Rows from block 3 of a small image diffusion model, named by matrix and row number. Rows with one number belong to one neuron. Each number is 200 + 20 x the weight over its row's rms, rounded and kept within 0 to 999. All counts start at 0.
Before each neuron's rows are labels from the 100 images, of 14848 (inputs lightly noised), where the neuron reaches its highest value: "strongest on" is what is common among them; "patch colour" is the nearest of a few named colours to the mean colour under the peak. Only what is clearly more common there than usual is listed. The data: aerial photos of the United States (SatlasPretrain). In brackets: how many of the 100, against the usual share in percent.
# fc1: MLP up (model.blocks.3.mlp.fc1.weight, 768x192), inputs 96-191
# fc2: MLP down (model.blocks.3.mlp.fc2.weight, 192x768, transposed), outputs 96-191

strongest on: crop field (25 vs 9)
patch colour: black (38 vs 1.4)
fc1.372,206,227,235,197,202,213,220,247,173,230,186,196,197,211,231,198,195,216,204,175,179,197,214,195,198,188,224,178,195,182,201,205,222,194,196,239,210,214,195,234,206,199,196,176,176,204,209,224,194,196,188,216,195,184,195,186,190,180,201,192,164,210,208,167,216,176,221,187,207,195,166,199,198,176,216,159,208,209,208,174,183,185,184,188,251,180,200,160,220,214,185,209,163,187,190,198
fc2.372,164,212,199,192,192,182,152,147,205,212,199,199,189,197,187,223,197,168,194,213,188,205,203,205,206,221,213,177,196,170,183,193,199,198,290,189,191,201,217,212,239,221,226,191,208,205,192,195,220,169,182,197,211,209,240,212,209,227,191,215,205,246,214,221,182,164,198,211,209,191,207,183,181,185,218,197,192,198,215,196,193,199,191,203,203,202,197,210,212,230,234,170,213,217,187,218

strongest on: building (79 vs 41.6)
patch colour: grey (93 vs 54.7)
fc1.425,220,212,238,234,167,225,215,138,172,201,191,173,204,198,216,214,211,201,199,217,230,174,182,217,200,168,197,187,229,208,233,209,200,182,172,175,182,223,194,242,214,189,189,218,218,204,180,219,202,151,184,213,196,196,200,211,208,181,211,205,200,200,211,218,190,179,180,170,210,198,227,215,180,212,208,185,193,220,167,200,228,188,242,187,203,213,202,190,216,177,184,230,177,178,190,227
fc2.425,176,232,213,185,205,215,217,190,226,170,199,187,195,192,191,191,205,194,185,184,215,192,233,196,227,185,192,203,207,183,224,198,168,199,226,168,212,230,199,176,194,207,213,184,216,180,180,176,176,264,212,181,144,218,177,193,209,179,198,226,194,209,245,209,207,185,200,187,174,221,176,217,217,241,177,196,196,192,227,213,223,200,186,184,211,186,217,196,183,199,234,214,182,169,166,174

strongest on: crop field (33 vs 9)
patch colour: black (50 vs 1.4)
fc1.273,218,196,209,200,209,178,192,244,198,202,176,195,173,198,209,188,186,201,196,200,205,197,234,199,213,209,207,214,175,179,191,165,191,229,176,222,229,200,216,194,230,207,207,195,181,175,201,207,194,195,204,193,202,184,204,198,227,190,209,194,184,170,167,198,210,191,208,220,202,183,186,220,209,207,182,179,217,208,217,201,206,203,223,200,238,201,215,202,211,209,178,214,199,205,207,183
fc2.273,210,201,200,195,251,155,231,185,198,173,189,187,209,191,221,214,189,226,217,180,208,177,175,209,193,208,204,189,197,215,202,204,219,228,215,208,232,191,163,205,202,246,228,205,184,222,202,222,221,174,207,219,191,189,228,198,192,214,187,178,189,238,221,193,183,216,197,204,212,264,210,247,195,200,230,200,195,191,174,215,207,187,199,183,195,180,204,227,208,229,217,198,189,169,217,180

strongest on: crop field (26 vs 9)
patch colour: grey (90 vs 54.7)
fc1.430,195,188,188,196,225,170,184,233,224,198,211,196,188,196,196,193,175,171,209,194,209,156,233,215,223,160,194,215,226,207,218,209,241,193,228,171,198,220,153,189,193,213,176,217,237,230,217,208,191,203,192,216,170,175,173,225,204,207,225,222,225,204,207,234,204,150,245,216,204,216,191,213,183,195,174,196,190,214,191,168,193,184,195,179,227,191,199,216,189,214,209,226,206,195,223,194
fc2.430,178,182,227,207,216,169,173,212,167,203,207,212,212,201,197,196,189,178,219,220,205,190,264,181,217,214,166,214,207,206,145,192,230,213,203,204,203,182,201,213,225,211,212,205,218,212,193,187,194,163,209,233,212,197,252,204,217,198,158,203,232,174,202,222,190,205,189,196,200,194,206,210,212,240,194,199,201,227,211,185,209,198,199,210,212,210,189,175,189,196,210,204,191,185,192,211

strongest on: crop field (28 vs 9)
patch colour: black (61 vs 1.4)
fc1.432,213,195,193,211,201,176,184,215,206,202,188,182,186,204,215,236,195,198,227,210,202,206,234,200,221,190,184,219,214,215,188,189,183,183,184,167,191,181,190,209,241,196,203,187,211,175,203,209,207,206,183,207,210,231,173,223,217,206,200,191,199,189,210,215,164,187,221,213,199,175,171,226,186,202,187,204,188,203,190,198,146,199,186,203,206,220,220,218,197,223,187,195,199,207,220,212
fc2.432,185,204,215,183,192,172,165,193,180,185,200,174,176,179,208,207,239,189,248,190,214,217,193,184,220,204,167,186,187,192,197,178,240,195,212,221,178,217,176,171,166,182,187,201,179,213,211,188,191,186,200,222,194,184,229,184,184,211,215,202,198,153,186,213,160,181,166,186,209,227,218,211,181,199,209,209,198,201,176,223,195,219,215,151,197,167,213,191,215,223,238,218,215,185,219,189

strongest on: building (85 vs 41.6)
patch colour: grey (85 vs 54.7)
fc1.693,233,215,235,213,180,171,233,213,207,207,177,201,171,207,221,222,203,186,204,183,200,211,202,197,196,193,204,158,195,191,220,224,200,181,171,198,237,200,197,203,229,184,194,216,202,219,208,199,190,214,177,236,197,223,211,207,148,214,217,185,174,196,207,218,209,177,204,186,185,217,176,176,194,160,187,211,201,218,195,213,223,220,173,197,185,187,193,202,214,204,168,214,194,198,214,216
fc2.693,209,133,194,190,176,194,221,207,186,188,171,215,210,217,222,222,171,182,196,182,204,220,194,214,196,205,160,229,195,223,187,181,218,206,215,198,199,182,193,183,172,203,149,197,248,204,203,212,176,247,217,196,190,242,167,216,243,202,194,215,178,193,197,185,167,208,171,196,173,205,201,200,225,247,215,190,223,187,223,214,198,198,256,194,190,200,200,218,193,207,191,151,228,212,179,226

strongest on: building (78 vs 41.6)
patch colour: grey (87 vs 54.7)
fc1.418,193,196,201,185,196,190,216,179,218,229,168,196,204,216,199,209,199,193,217,163,196,203,202,215,170,215,221,207,200,174,233,197,203,157,221,216,191,220,201,246,191,200,191,206,206,220,204,228,169,198,162,253,201,229,187,190,203,178,241,190,201,173,199,181,189,212,193,227,199,155,208,230,205,191,191,212,202,186,216,222,186,202,204,178,197,215,223,204,168,191,194,193,184,203,218,192
fc2.418,162,207,211,209,205,208,202,163,197,172,199,179,205,205,205,165,198,197,205,178,167,201,196,192,196,198,194,198,138,221,200,197,199,194,183,206,184,166,213,154,213,153,231,173,190,215,222,213,182,158,191,225,209,199,197,188,204,138,196,193,220,210,196,189,181,202,215,199,207,193,212,225,209,206,185,156,188,204,187,200,206,201,210,191,235,195,184,168,224,215,194,179,191,207,175,193

strongest on: building (71 vs 41.6)
patch colour: grey (87 vs 54.7)
fc1.602,170,228,195,182,148,207,198,210,208,205,203,199,188,186,167,220,210,174,213,222,206,184,210,185,183,163,191,224,191,227,280,209,202,186,223,216,199,234,181,188,188,178,192,199,214,192,194,225,203,204,201,217,197,186,196,208,170,192,179,156,222,199,199,210,201,176,185,169,177,223,185,183,212,176,197,200,205,207,191,161,194,237,196,171,206,207,237,212,178,204,208,211,178,195,198,167
fc2.602,197,208,211,196,183,215,167,203,186,197,183,204,225,207,163,218,236,196,229,181,190,197,195,203,196,195,194,201,188,176,144,203,174,180,163,199,154,178,215,209,172,189,228,197,202,187,195,151,202,168,199,237,191,187,183,216,222,193,197,229,198,180,212,198,198,235,189,193,194,209,211,219,181,240,183,198,181,226,233,191,202,233,217,229,213,123,221,214,182,174,203,205,215,191,178,189

strongest on: building (91 vs 41.6)
patch colour: grey (90 vs 54.7)
fc1.650,221,243,190,208,211,247,195,180,190,229,198,189,208,237,207,196,213,193,214,160,177,171,185,169,213,220,205,158,206,207,223,229,209,175,195,203,210,207,245,210,199,168,188,227,165,196,221,209,220,188,212,191,182,193,158,185,216,224,211,183,202,192,224,207,216,176,167,191,179,188,172,190,201,163,190,220,193,179,200,210,205,239,211,204,188,193,185,209,240,207,181,222,210,171,213,188
fc2.650,201,201,214,200,214,155,239,185,250,178,203,199,189,168,234,230,208,196,205,198,206,203,190,192,203,201,183,195,249,202,207,217,214,231,204,195,221,187,164,190,194,222,177,199,191,177,201,172,196,198,212,180,215,182,232,213,189,228,196,185,208,202,193,222,217,197,190,214,183,192,237,181,231,211,202,181,214,182,204,195,208,149,197,207,187,200,211,184,186,226,205,193,208,165,194,225

strongest on: building (70 vs 41.6)
patch colour: grey (97 vs 54.7)
fc1.401,195,164,241,220,212,198,201,191,202,187,145,186,177,172,201,243,186,189,231,209,223,191,231,196,222,215,202,183,195,211,195,229,205,197,196,235,203,210,222,235,157,188,208,197,197,212,232,199,208,219,196,215,199,213,220,230,189,205,175,168,200,219,197,185,195,190,213,200,234,258,210,190,227,204,231,205,201,174,171,213,190,215,200,216,157,208,210,215,167,153,225,242,161,166,194,188
fc2.401,194,176,188,192,182,190,188,180,229,146,178,186,211,202,166,203,162,242,194,251,193,188,214,219,212,220,208,270,200,200,209,185,210,180,176,202,203,191,197,196,174,217,179,219,230,207,225,216,199,221,192,214,206,204,189,203,188,186,185,200,206,176,232,195,215,199,189,194,292,226,195,205,195,231,196,191,193,210,239,200,202,198,192,206,198,195,198,191,196,220,208,130,188,218,221,204

strongest on: building (75 vs 41.6)
patch colour: grey (95 vs 54.7)
fc1.76,193,176,187,196,222,213,170,203,203,167,190,174,196,209,206,166,214,241,234,192,185,187,207,205,198,217,213,170,169,181,198,207,204,192,233,202,211,225,207,194,234,201,213,166,196,172,197,206,194,178,214,183,228,183,198,192,172,197,193,220,201,174,157,215,205,183,151,202,168,214,192,202,216,225,189,210,200,203,222,197,192,188,150,191,206,162,193,220,208,147,173,231,202,211,218,198
fc2.76,210,168,196,200,225,188,146,165,212,160,201,199,197,196,197,197,207,219,203,195,207,231,208,212,199,233,193,273,182,189,195,213,203,204,224,193,189,218,135,224,199,225,185,202,207,201,216,193,207,212,180,208,185,193,197,193,204,202,199,181,204,189,238,201,214,195,211,218,171,191,204,210,219,203,205,204,222,230,174,199,208,200,158,203,228,190,199,208,191,202,204,152,194,197,180,193

strongest on: crop field (31 vs 9)
patch colour: black (45 vs 1.4)
fc1.46,228,195,204,170,211,209,201,185,195,201,189,174,195,216,192,240,204,219,194,218,199,215,196,212,207,195,229,189,189,184,209,201,197,232,175,196,225,194,245,223,199,210,203,217,203,168,211,181,201,209,183,213,184,227,179,206,196,185,254,210,149,176,228,207,205,190,227,175,211,191,233,183,198,210,190,203,241,212,188,210,211,178,240,210,215,223,207,218,204,203,238,237,162,168,180,197
fc2.46,177,209,221,209,173,197,193,202,181,187,146,186,183,190,188,193,179,222,203,201,185,238,162,220,186,166,212,236,204,211,175,200,209,229,197,203,203,201,169,180,189,193,185,223,189,190,229,185,165,160,193,217,216,216,196,205,204,205,208,176,182,213,179,188,216,200,169,197,230,200,184,164,199,146,191,214,160,224,203,222,163,196,181,177,205,174,219,236,198,215,157,196,203,181,228,185

strongest on: crop field (41 vs 9)
patch colour: black (28 vs 1.4)
fc1.585,208,200,191,179,200,177,210,229,182,200,238,194,196,179,222,225,192,180,219,194,182,192,201,229,216,203,242,178,188,211,211,192,213,198,172,232,187,190,178,228,239,210,198,179,215,238,203,221,186,182,187,204,189,182,195,223,178,179,171,213,194,192,193,187,232,215,230,189,188,209,145,229,204,190,228,173,203,206,213,186,195,198,177,189,227,191,224,193,168,229,171,196,162,184,207,208
fc2.585,158,166,196,194,180,215,196,219,211,209,243,198,201,208,203,222,191,189,199,205,221,203,191,226,204,217,225,207,201,191,218,194,216,167,216,212,191,182,223,182,181,219,201,204,235,223,212,172,206,219,194,229,201,179,173,209,222,186,225,197,225,212,173,216,215,194,200,227,197,188,192,185,180,172,208,200,210,225,237,197,220,253,208,180,195,208,178,185,184,187,196,186,203,205,181,190

strongest on: crop field (33 vs 9)
patch colour: grey (85 vs 54.7)
fc1.434,219,216,184,217,184,169,188,228,184,213,182,191,192,193,217,220,193,187,214,156,216,180,211,203,199,185,181,188,186,225,188,192,243,193,196,215,201,201,198,230,214,204,188,187,186,220,224,204,190,173,189,219,214,203,192,214,175,193,198,223,182,189,225,203,223,184,189,205,223,207,164,199,185,179,185,172,201,188,207,205,185,184,185,177,238,182,194,183,188,214,171,249,195,158,200,191
fc2.434,192,188,190,196,198,212,169,237,239,185,176,198,201,210,214,224,180,215,229,180,206,187,190,200,192,221,191,212,186,215,228,175,203,194,220,206,191,213,178,198,189,231,233,199,212,204,189,223,177,150,189,232,173,216,230,216,219,241,185,195,192,192,194,182,220,207,234,220,239,192,182,229,188,174,226,208,191,213,188,217,192,203,193,193,222,201,194,226,186,232,216,173,180,197,197,196

strongest on: crop field (35 vs 9)
patch colour: green (25 vs 2.4)
fc1.456,212,202,164,189,226,177,195,228,200,186,204,203,227,170,179,196,179,192,200,200,203,212,190,202,230,209,223,184,182,227,199,201,234,220,220,243,198,216,161,220,203,207,189,168,208,203,198,193,200,203,222,188,192,219,201,198,220,201,179,200,212,229,206,199,207,185,247,193,216,205,200,153,223,188,208,156,201,196,250,182,171,189,189,209,189,163,205,200,168,215,181,203,177,175,224,171
fc2.456,165,170,175,198,199,179,226,206,201,203,249,209,191,205,205,188,173,188,204,189,186,199,206,189,191,199,214,207,207,210,210,194,208,200,202,156,144,183,187,175,207,212,242,200,204,241,177,152,173,181,173,178,211,206,209,213,209,182,219,226,219,177,203,177,192,181,177,198,205,209,186,186,202,225,188,196,181,209,218,182,229,194,211,188,193,189,187,191,212,210,227,212,195,184,201,189