From a checkpoint of a small image diffusion model: 48-pixel images, trained on aerial photos of the United States (SatlasPretrain).
Rows from block 3 of a small image diffusion model, named by matrix and row number. Rows with one number belong to one neuron. Each number is 128 + 24 x the weight over its row's rms, rounded and kept within 0 to 255. All counts start at 0.
After each neuron's rows are labels from the 100 images, of 14848 (inputs lightly noised), where the neuron reaches its highest value: "top examples" is what is common among them. Only what is clearly more common there than usual is listed. The data: aerial photos of the United States (SatlasPretrain).
# fc1: MLP up (model.blocks.3.mlp.fc1.weight, 768x192), inputs 0-95
# fc2: MLP down (model.blocks.3.mlp.fc2.weight, 192x768, transposed), outputs 0-95

fc1.492 [111 109 122 138 121 139 141 152 144 108 127 145 151 113 100 132 155 159 118 129 100 111 114 134 112 146 149 151 114 133 115 134 139  95 104 118 122 119 132 140 150  69 114 120 133 154 162  76 150 112 125 147 120 173  90 111 123  94 141 119 156 139 111 121 141 126 122 178 109 134 110 164 150 113 159 116 118 161 139 150 120  88 144 109 164 115  91 136 110 139 154 133 179 124 141 118]
fc2.492 [135 129 122 118 110 141 133 111 119 112 118 139 128 118 146 114 164 158 166 145 158 127 163 146 142  78 120 135 132 135 115  95 101 135 131 107 111 101 133 120 130 152 175  89 126 119 152 143 119 144 128 128 166 185 120 137  92 133 128 103 145  79 128 106 133 107 125  83 133 146  75 138 176 124 113 118 140  97 124 102 143 148 126 103 132 161 147 101 118 111 139 148 114 140 150  70]
top examples: building

fc1.70 [ 80 128 135 144 115 113 145 126 117 132 127 113 111 120 156 119 159 108 116 149 155 135 150  99  89 127 107 148 133 148 145 165 149 134 109 126 130 129 138 141 167 142  33 177 132  98 106 131 137 126 113 113 107 149 114 139 142 106 113 128 118 116  99 102 138 127 133 113 123  92 171 138 150 116 129 145 156 110 130  81 152 118 142  74 136 101 136 154 115 135 157  84 170 148 150 101]
fc2.70 [149 105 125 121 148 146 143 126 109 113 151 130  92 118 117 118 121 136 106 142 149 151 155 126 151 152 113  94 125 121 132 111 120 117 115 138 123 117 110 128 103 146  65 108 116 116 120 116 137 158 139 157 121 119 202 120 111 129 155 116  86 150 102 138 135 162 136 139 112 123 136 117 193 152 182 154 159  84 145 156 141 123 172  88  66 116 133 128 133 164 143 118 134 142 181 137]
top examples: building

fc1.286 [150 145 126 165 117 138 138 137 139 123 129 138 137 131 114 101 139 123  98 130 130 166 141 157 142 136 126 110 125  93 132 115 139 147 126  95 128 153 119 191 128 123 105 132 121 142 149 122 129 108 111  95 104 131 213 164 112 111  92 135 133 146 103 133 131 116 127 141 158 133 111 140 109 128 138 118 152 169 143 139 118 131 100 157  95 122 107 123 147  91 104 132 143 119 145 148]
fc2.286 [108 110 143  59 118 119 137 121 133 124 149 111 149 148 129 142 149 174 145 209 142 102 128 156 132 120 142 125 124 127 142 124 145 169 137 132 116 119 136 110  96 113 105 138 119 114 141 115 141 223 123 141 121 125 154 123 130 149  98 144 114 145 111 117 155 144 119 143 162 125 164 131 139 116 111 150 126 148 134 142 129 152 116  11 122 122 135 104 139 145 137 145  99 136 143 127]
top examples: building

fc1.48 [155 118 135 130 161 115 120 125 159 162 106  75 146  88 165 117 100 108 132 127 125 103  91 125  82 109 130 111  79  96 105 147 147 160 143 172 117 129 132 151 150 108 112 165 126 138 131 149 144 137 139 177 138 157  97 145 130 120 149 147 138 142  87 192 184 168 129 125 121  96 124  86 168 122 130 171 151 128 120 131 134 127 141 132 127  97 174 116  92 131 145 113 142  78 152 166]
fc2.48 [148 150 133 111 105 110 106 152 165  91 122 109 130 161  92  95 145  89 114 103 158 106 124 121 114 137 117 101 173 101 139 122 130  83 126 125 141 144 185 112 107 102 123 132 132 148 124 102 172 138 123 141 166 151  93 165 144 108 148 161 118 130 165 147  79  81 124 137 163 159 125 108 139  92 143 113 103 151 134 106 140 101 141 149  94 147 100  75 115 169  99 135 135 113 158 165]
top examples: building

fc1.8 [ 95 139 140 139 181 115 132  81 128  49 125 101 102  98 145 149 145 162 105 122 125 161 141 130  88 179 103 120 139 154 127 147 186 137 148 119 101 157 122 126 102 142 141 162 164 106  97 128 130 126 109 135 119 108 115 108 142 140 107 153 152 124 114  80  84 128 128 156 141 102 155 171 130 138 105 152 145 146 143 152 168  87 169 149 126  69 138 111  59 147 148  74 145 135 139  90]
fc2.8 [140  77 131 127  82 169 127 133 118 187 141 117 137 190 126  56 148 129 126 137 133 106 151  83 146 148 126 132 140 156 118 170 172 119 105  86 151 123 142 144 164 124 137 165 184 114 113 109 123 124 128 155 126  99 144 124 118 139 157 123 123  48 116  99 135 124 128 140 116 139 116 121  99 173 125 107 161 123 121 122 133 145 140 155 158 148 151 105  87 134 134 119 133 141 123  95]
top examples: building

fc1.173 [151 146 140 144 110 138 166 120 109 121 151 112 136 116 114 165 141 144 149 158 116 130  75  77 145 103 119  99 152 161 156 147 122 130 140 109 140 135 153 152 120 140 115 114 111 152 104 106 171 128 146  81 100 170 101 131 165 113 120 118 149 125 107 121 149 172 130 109 156  76 107 164 171 129 138  88 159 141 137  88 138 114  83 142 145 100 135  89 130 135 147 128 124 151 123 108]
fc2.173 [143 150 115 168 100 117  90 121 141 142 116 128 109 122 124 125 125 111 147 122 123 176 115  73 162 177 128 127 137 122 137 109  90  83 117 101 129 109 110 153 108  56 122 126 139 135  84 107 106 120 150 163 126 152 163 162 154 117 121 188  78 129 100 139 105 134 136 144 131 156 110 115 146 149 135 169 122 150 107 131 111 128 131 141  97 128 136 127 123 112  92 165 129  81 127 141]
top examples: building

fc1.444 [131 109 134  88  78 132 131 156  83 147  89 144 167 135 110 138 105 126 160 153 151 111 143 121  70 144  59 127 111 147 166 143 131 106  63 138 158 120 162 137 143 164 128  97 107 170 157 113 112 108 153 123 112 158 101 106 134 145 118 144 144 111  90 115 118 126 123  90 113 173 106 175 139 146 183 143 165 121 163 158 100 136 185 118 124 121 141 132 122 121 142 102 147 154 125 154]
fc2.444 [127 123 130 150 183 150 131 102  93  82 133 165 160  68 115 105 134 127 103 114 121 141 100 158 135 116 156 126 160 140 163 161 123 106 115 124 144 140 118 150 117 106 136  62 118 139 110 144 119 158 123 108 142 158 111 114 129  87 130 189 144  52 142 103 113 132 109 187 138 109 144 155 109  85 120 135 140 149 153 100 120 121 112 125 175 126  97 119 158 127 115 103 116 131 150 132]
top examples: building

fc1.309 [129 148 137 150  90 104 147  93 136  76 134 127 138 145 110 116 161 162 140 153  96 116 184 142  80 178 125 128 123 114 109 160 163 133 146 155 131 126 113 103 157 105 123 122  56 108 147 115 136 125 122 120 110 139 135 152 174 123 117 126 127 117 134 141 123 100 148 130 134 144 131 128 123 123 145 137 153 143 114 120 171 109 113 113 114 119 126 104 132 148 131 137 136 128 171 109]
fc2.309 [143 109 128 140 105 136 128 146 105 113 126 143 140 189 149 113 166 106 154 123 123 131 151 122 146 134 135 116 112 125 148  83 117 148  95  86 138 118 137 113 137 115 130 124 200 142 129  91 147 126  97 117 103 156 119  87 150 143 101 120 145 156 109 155 148  84 113 123 107 135 126 144 118 192 127 116 123 134 166 134 105 147 117 130 195  98 114 131  95 110 152 136 138 146 135 123]
top examples: building

fc1.570 [127 148 118 139 123  88 142 107  97 126 119 119 146 119 130 137 121 155 148  64 114 128 100 100 112 127 131 107 124 185 117 136 107 137 121 120 139 137 143  96 135 159 175 117 111 127 149  96 162  95 145 169 123 123 106 114 136 117 143 151 162 129 165 110 142 148 148 143 105 110 147 129 120 139 100 121 105 113 124 122 134 117 134  13 188 124 147 127  96 196 141  87 130 142 132 113]
fc2.570 [109 125 132  81 123 118 134 149 143 122 154 130 152 115 124 114 106 117 183 208 145 136 140 148 137 124 130 131 131 100 139 112 122 133 114 133 128 111 127 121  59  88 218 132 138 125 115 137 113 134 111  86 125 128 199 133 126 145 114 111 115 146 146  93 141 124 132 132 140 116 120 137 158 127 103 155 119 123 129 113 130 111 153  98  98 127 129 122 137 147  99 142 125 125 110 137]
top examples: building

fc1.259 [143 117 139 136 112 113 150 142 105  88 161 143 136 160 129 145 127 159 114 126 113 113 129 154 177 105 121 146 105  92 154 155 128 125  92 140 145 137 128 147 118 181 111  88 132 133 118 117 164 128 133  81 125 114 108 154 115 141  91 125 128 134 119 130  59 129 144 117  88 123 110 102 153 116 135 117 122 108 149 150 137  94 132  98 128 125 133  97 166 148 119 137 140 142 148 170]
fc2.259 [121 119 118 112  81 120 157  70 115  98 116 151 167 151 149 135 161 141 134 133 100  89 128 154  87  95 100 146  48 122  98 138 133 173 166 113 119 155 130 114 131  76 118 119 118 119 124 121 111 105 134 114 120 136 115 130  94 158 135 122 136 178 122  84 136 129 150 128 144 114 120 134 161 162 115 107 165 151 102 129  98 137 105 111 138 117 148 130  87 125 105 150 125  82 127  90]
top examples: building

fc1.475 [112 152 118 155  98 112 139 111 150 141 164 124 152 108 120 155 128 110 125  81 140 111 103 140 110 124 150 107 133 151 150 128 110 126 132 118 131 132 140 132 137 154 117 126 116 106 148 133 137  96 147 104 110 131 124 119 151 131 162 114 139  98 119  65 155 135 136 143 127 106 115 104 177 153  72  99 138 106 124 104 159 126 113  21 151 141 131 111 122 168 142 119  92 150 142 149]
fc2.475 [121 149 170  97 142 124 105 116 145 120 132 142 157 131 132 135 114 179 134 113 131 104 109 190 135 119 127  76 168  93 119 116 139 148 128 146 141 114 148 100 117 129 141 130 136 116  84 120 114 224 143 113 123 134 206 137 118 122 129 125 125 162 109 103 131 110 110 131 176 158 115 139 100  94 143 190 117 129 142 162 138  93 112 128  85 132 110 117 145 108  94 131 140 130 118 154]
top examples: building

fc1.25 [134 129 147 138 138  72 167 122 130 100 152 145 110 155 104 119 118 138 144 118 124 114 135 128 123 152 105 109 121 126 137 178 139 156 112 133 107 123 160 149 157 152 112 110 141 147 132 165 129 100 142  92 150 177 169 113 123 126 116 130 126 108 103  98  97 204 178 116 132 106 144 142 106 129 119 133 133 112 181 131 142 130 114  92 161 118 171  90 134 122 183 131 137 131 142 178]
fc2.25 [134 107 101 166 109 186 160 146 140  55 142 122 144 102 146 141 119 114 121 165  95 149 129 101 133 130 114 146 138 125 103 152 114 112 122 104 132 115 144 150 163 117 151 108 134  83 142 115 124  82 119 149 159 165 114 104 118 101 148 124 111  90 126 116 127 119 146 140  94 127 111 119  92 147 123  99  99 101 140  93 162 122 150 167 140 142 148 118 154 104 160 104 122 131 113 115]
top examples: building

fc1.698 [100 139 119 136 105 114 161 140 156 107 151 126 154 177 152 135 126 112  92 126 120 139 134 132 153 129 134 139 104  74 111 141 144 145 126 149 148 124 105 150 102 102  48 170 143 121 140 145 115 134 129 156 159 152 146 152 133 107 111 175 120 125 141  86 138 122 128 131 129 141 150 164  88 113 105 110 141 141 132  98 105 100 137 109 128 125 145 114 121 172 158 129 160 109 128 115]
fc2.698 [ 98 160 129 122 152 154 111 119 112 125 129 143 124 137 133 131 182 126 102 127 134 111 144 123  77 127  78 118 107 112 113 164 128 132 102 122 141 119 107 121 175 124 111 128 137  69 165 100 113 167 151 169 118 112 128 114 122 130 140  51 127 126 117 137 128 111 128 129 134 105  93 143 179 129 137 123 153 161 159 168 112 138 176 117 105 126 107 119 115 141 106 125 119 137 117 150]
top examples: building

fc1.372 [ 89 130 189 115 129 108 132 143 191 171 113  96 158 127 152  99 117  98 127 197 142 131 100 192  88 152 114 112  62  89 115 154 118 109 114 144 142 120 158 109 124 130 119 126 114 116 135 111 165 128 133 170  98 136  99 101 148  96 128 119 148 150 135 133 119 147 135 118 102 165 104 156 109 155 134 140 105 118 151  95 130 148 131 126 141 127  98  84 106 169 106 128 133 129 135 110]
fc2.372 [116 164  81 122 122  96  92 114  92 126 148 116 114 111 113 137 133 104  92 121  87 116 141  82 163 148 146 112 121 129 121 119 109 173 137 130 138 130 129 122 103 122  91 112 178 123 153 124  97  60 128 107 126 134 134 122 120 127 125 134 106 148 131 143 139 125 149 109 119 132 180 107 124 110 130 107 183 102 136 206 121 146 144 138  96 112 137 139 132 113 158 160 129  77 126 126]
top examples: crop field

fc1.396 [124 131 109 114 116 115 164  95 130 125 125  98 137 106 151 132 143 175 134 143 155 157 104 107 126 132 134  71 133 143 149 157 120 142  98 146 140 136 110 128 136  95 197 137  97 116 163 132 145 119  98 157 128 146 180 138 159 118 128 137 148 111 161 141 112 117 131 111 134 156 105 190 138 165 116 157  92 143 121  68 116 121 111 107 118 115 140  83 124 139 102 122 135 131 128 126]
fc2.396 [139 106 152 113 124 131  70 124 123 142 137 111 121 143 147 124 112 100 151 119 133 154 127  68 156 150 114 110  78 130 115 132 136  96 130 115 143 135 122 104 117  62 186 145 134 179 149 130 101 122 132 183 130 137 156 153 140 108 111 102 107 125 155 137 126 162 158 143 116 156 136 148 116 159 114 143 137 115 138 171  94 134 152 125 122 118 110 154 132 120 146 135 128 134 119 145]
top examples: building

fc1.371 [127 115 168 124 145 121 166 121 130 128 118 132 113 143 148 146 116 127 120 165 125 135  91 107  93 156 102 105 145 105 115 157 124 109 142 149 111 146 177 129 105 155  82 124 126 126 116 120 162 107 142 119  90 131 113  95 187  86 127 119 110 139 104 150 175 121 148 151  85 121 137 126 167 142 155 133 141 151 122 180 114 102 120 156 150  77 124 139 135 119 145 104 133 130 175  85]
fc2.371 [114 109 158 105  89 139 133 111 110 109 141 133 113 129 149 100 121  80 159 123  92  88 141 143 146 130 131 120 165 115 159 119  89 144 131 141 178 169 152 142 158  91 119  86 142  83 121 124 136 158 144  88 127 121 168 137 114  96 148 203 123 136 109 135 138 115 140 138 138 127 121 106 121 129 153 137 166 100 124  82 134 131 144 109 132 167 158 118 168 140 130 117 115 140 134 157]
top examples: building

fc1.189 [129 155  83 142 144  85 120 110 143 141 104 128 138  86 125 122 132 181 155 158  97 168 124 134 127 164 132  67 153 105 151 120 124 116 131 102 114 125 116 142 112 107 199 116 128 167 178 126 128  96 120 119 118 124 208 125 161 121 108 142 163 137 131 137 105 131 170 130 124 139 124 126 112 151 143 133 137 156 132 108 130 119 127 170  81 141 121 105  99  99 112 132 122 138 155 131]
fc2.189 [109 137 117  85 131 111 123 138 137 119 171  91 142 144 118 115 150  99 192 180 136 111 128 154 114 141 148 110 126  76 133 121 135 134 124 137 119 137 125 110  69 112 213 125 112  99 128 146  99 152 129  76 130 134 190 133 124 138 129 130 100 126 138 113 111 157 135 117 156 142 126 134 157 128 140 150 153 120 111 144 131 120 114  82 110 123 117 130 126 140 106 143 102 125 173 142]
top examples: building

fc1.64 [ 91 135 149 152 165 111 128 103 129 142 111  83 126  60 124 139 120 152 116 146 134 120 121 127 126 157 135  87 132 139 121 134 111 121  96 136  85 155 146 133  86 140  97  86 108 109 143 157 139 129 140 136 141 127 137 111 106 126 152 109 170  99 156  73 100 181 139 114 116 175 153 120 159 100 172 131 131  92 116 116 159 118  99 136 125  77 154 158 128 129 129 157 147 174 149 100]
fc2.64 [132 124 134 108 128 116 127 157 131 162 163 153 117  87 114  97  90 109 113 123 137 113 113 148 150 141 135 133 110 129 115 156 158 143 155 101  74 162 137 160 163 128 147 155 145 122 126 186 142 124 135 149 102 116 146 126 110 133 138  91 110 163 151  79 124 139 115 132 107 137 107 118 124 138 147 139 125 127 102 107 139 127 117 124 115  96 167 185  98 107 139  95  86 117 174 175]
top examples: building

fc1.17 [107 117 117 133 141 107 125 154 143  82 137 121 158 124  83 152 135 160 122 134 137 103 117 137 110 147 117 113 150 133 102 129 211  98 127 131 151 142 116 110 117 122 104 109 145 173 157 157 107 121 154 119 128 144 123 115 172 139 100 164  95 123 148 125 120 129 154 120 128 143 164 101 135 157 102 127 135 103 142 145  65  95 166 125 125 131  91  96 158 152 153 140 133 117 129 118]
fc2.17 [147 133 160 120 156 179 141 103 149 175 133 146 151 103 120 150 130 143 120 114 150 130 165 142 135 103  87 133 159 137 131 137 162 129 106 163 160 146 138 169 121 131 139 113 122  85 101 100 128 137 161 130 134 127 124 150 108 164 132 129 168 146  92 158 142 131 142 144 116 155 103 159 110 159 133 131 141 158 109 107 168 119 118 121 186 116 125 133 165 147 117 112  94 111 120 143]
top examples: building

fc1.595 [151 124 137 140 138 129 143 102 111 119 160 152 116 106 127 123 172 157 127 162 140 155 115 143 149 118 126 133 140 110 132 139 138 120 126 123 140 126 118 159 137 127  85 133 127 152 103 129 107  95  83 118 118 152 177 153 147 134 125 114  98 123  49 130 127 132 158 116 146  98 137 141 150 115 157 137 137 155 120 127 129 139 123 176  83 125 117 139 148  26 123 131 162 117 158 119]
fc2.595 [105 124 135  75 144 120 119 142 123 114 150 110 128 127 128 130 124 105 194 187 134 130 123 130 127 146 140  88 145 118 135 129 141 137 139 138 132 127 116 114 101  94 110 120 116 114 117 127 119 202 127 140 127 129 181 118 127 134 131 137 126 123 109  69 135 148 140 116 142 126 111 115 129 117 121 142 153 118 149 130 106 117 131   0 122 130 117 101 131 177 138 135 101 141 143 136]
top examples: building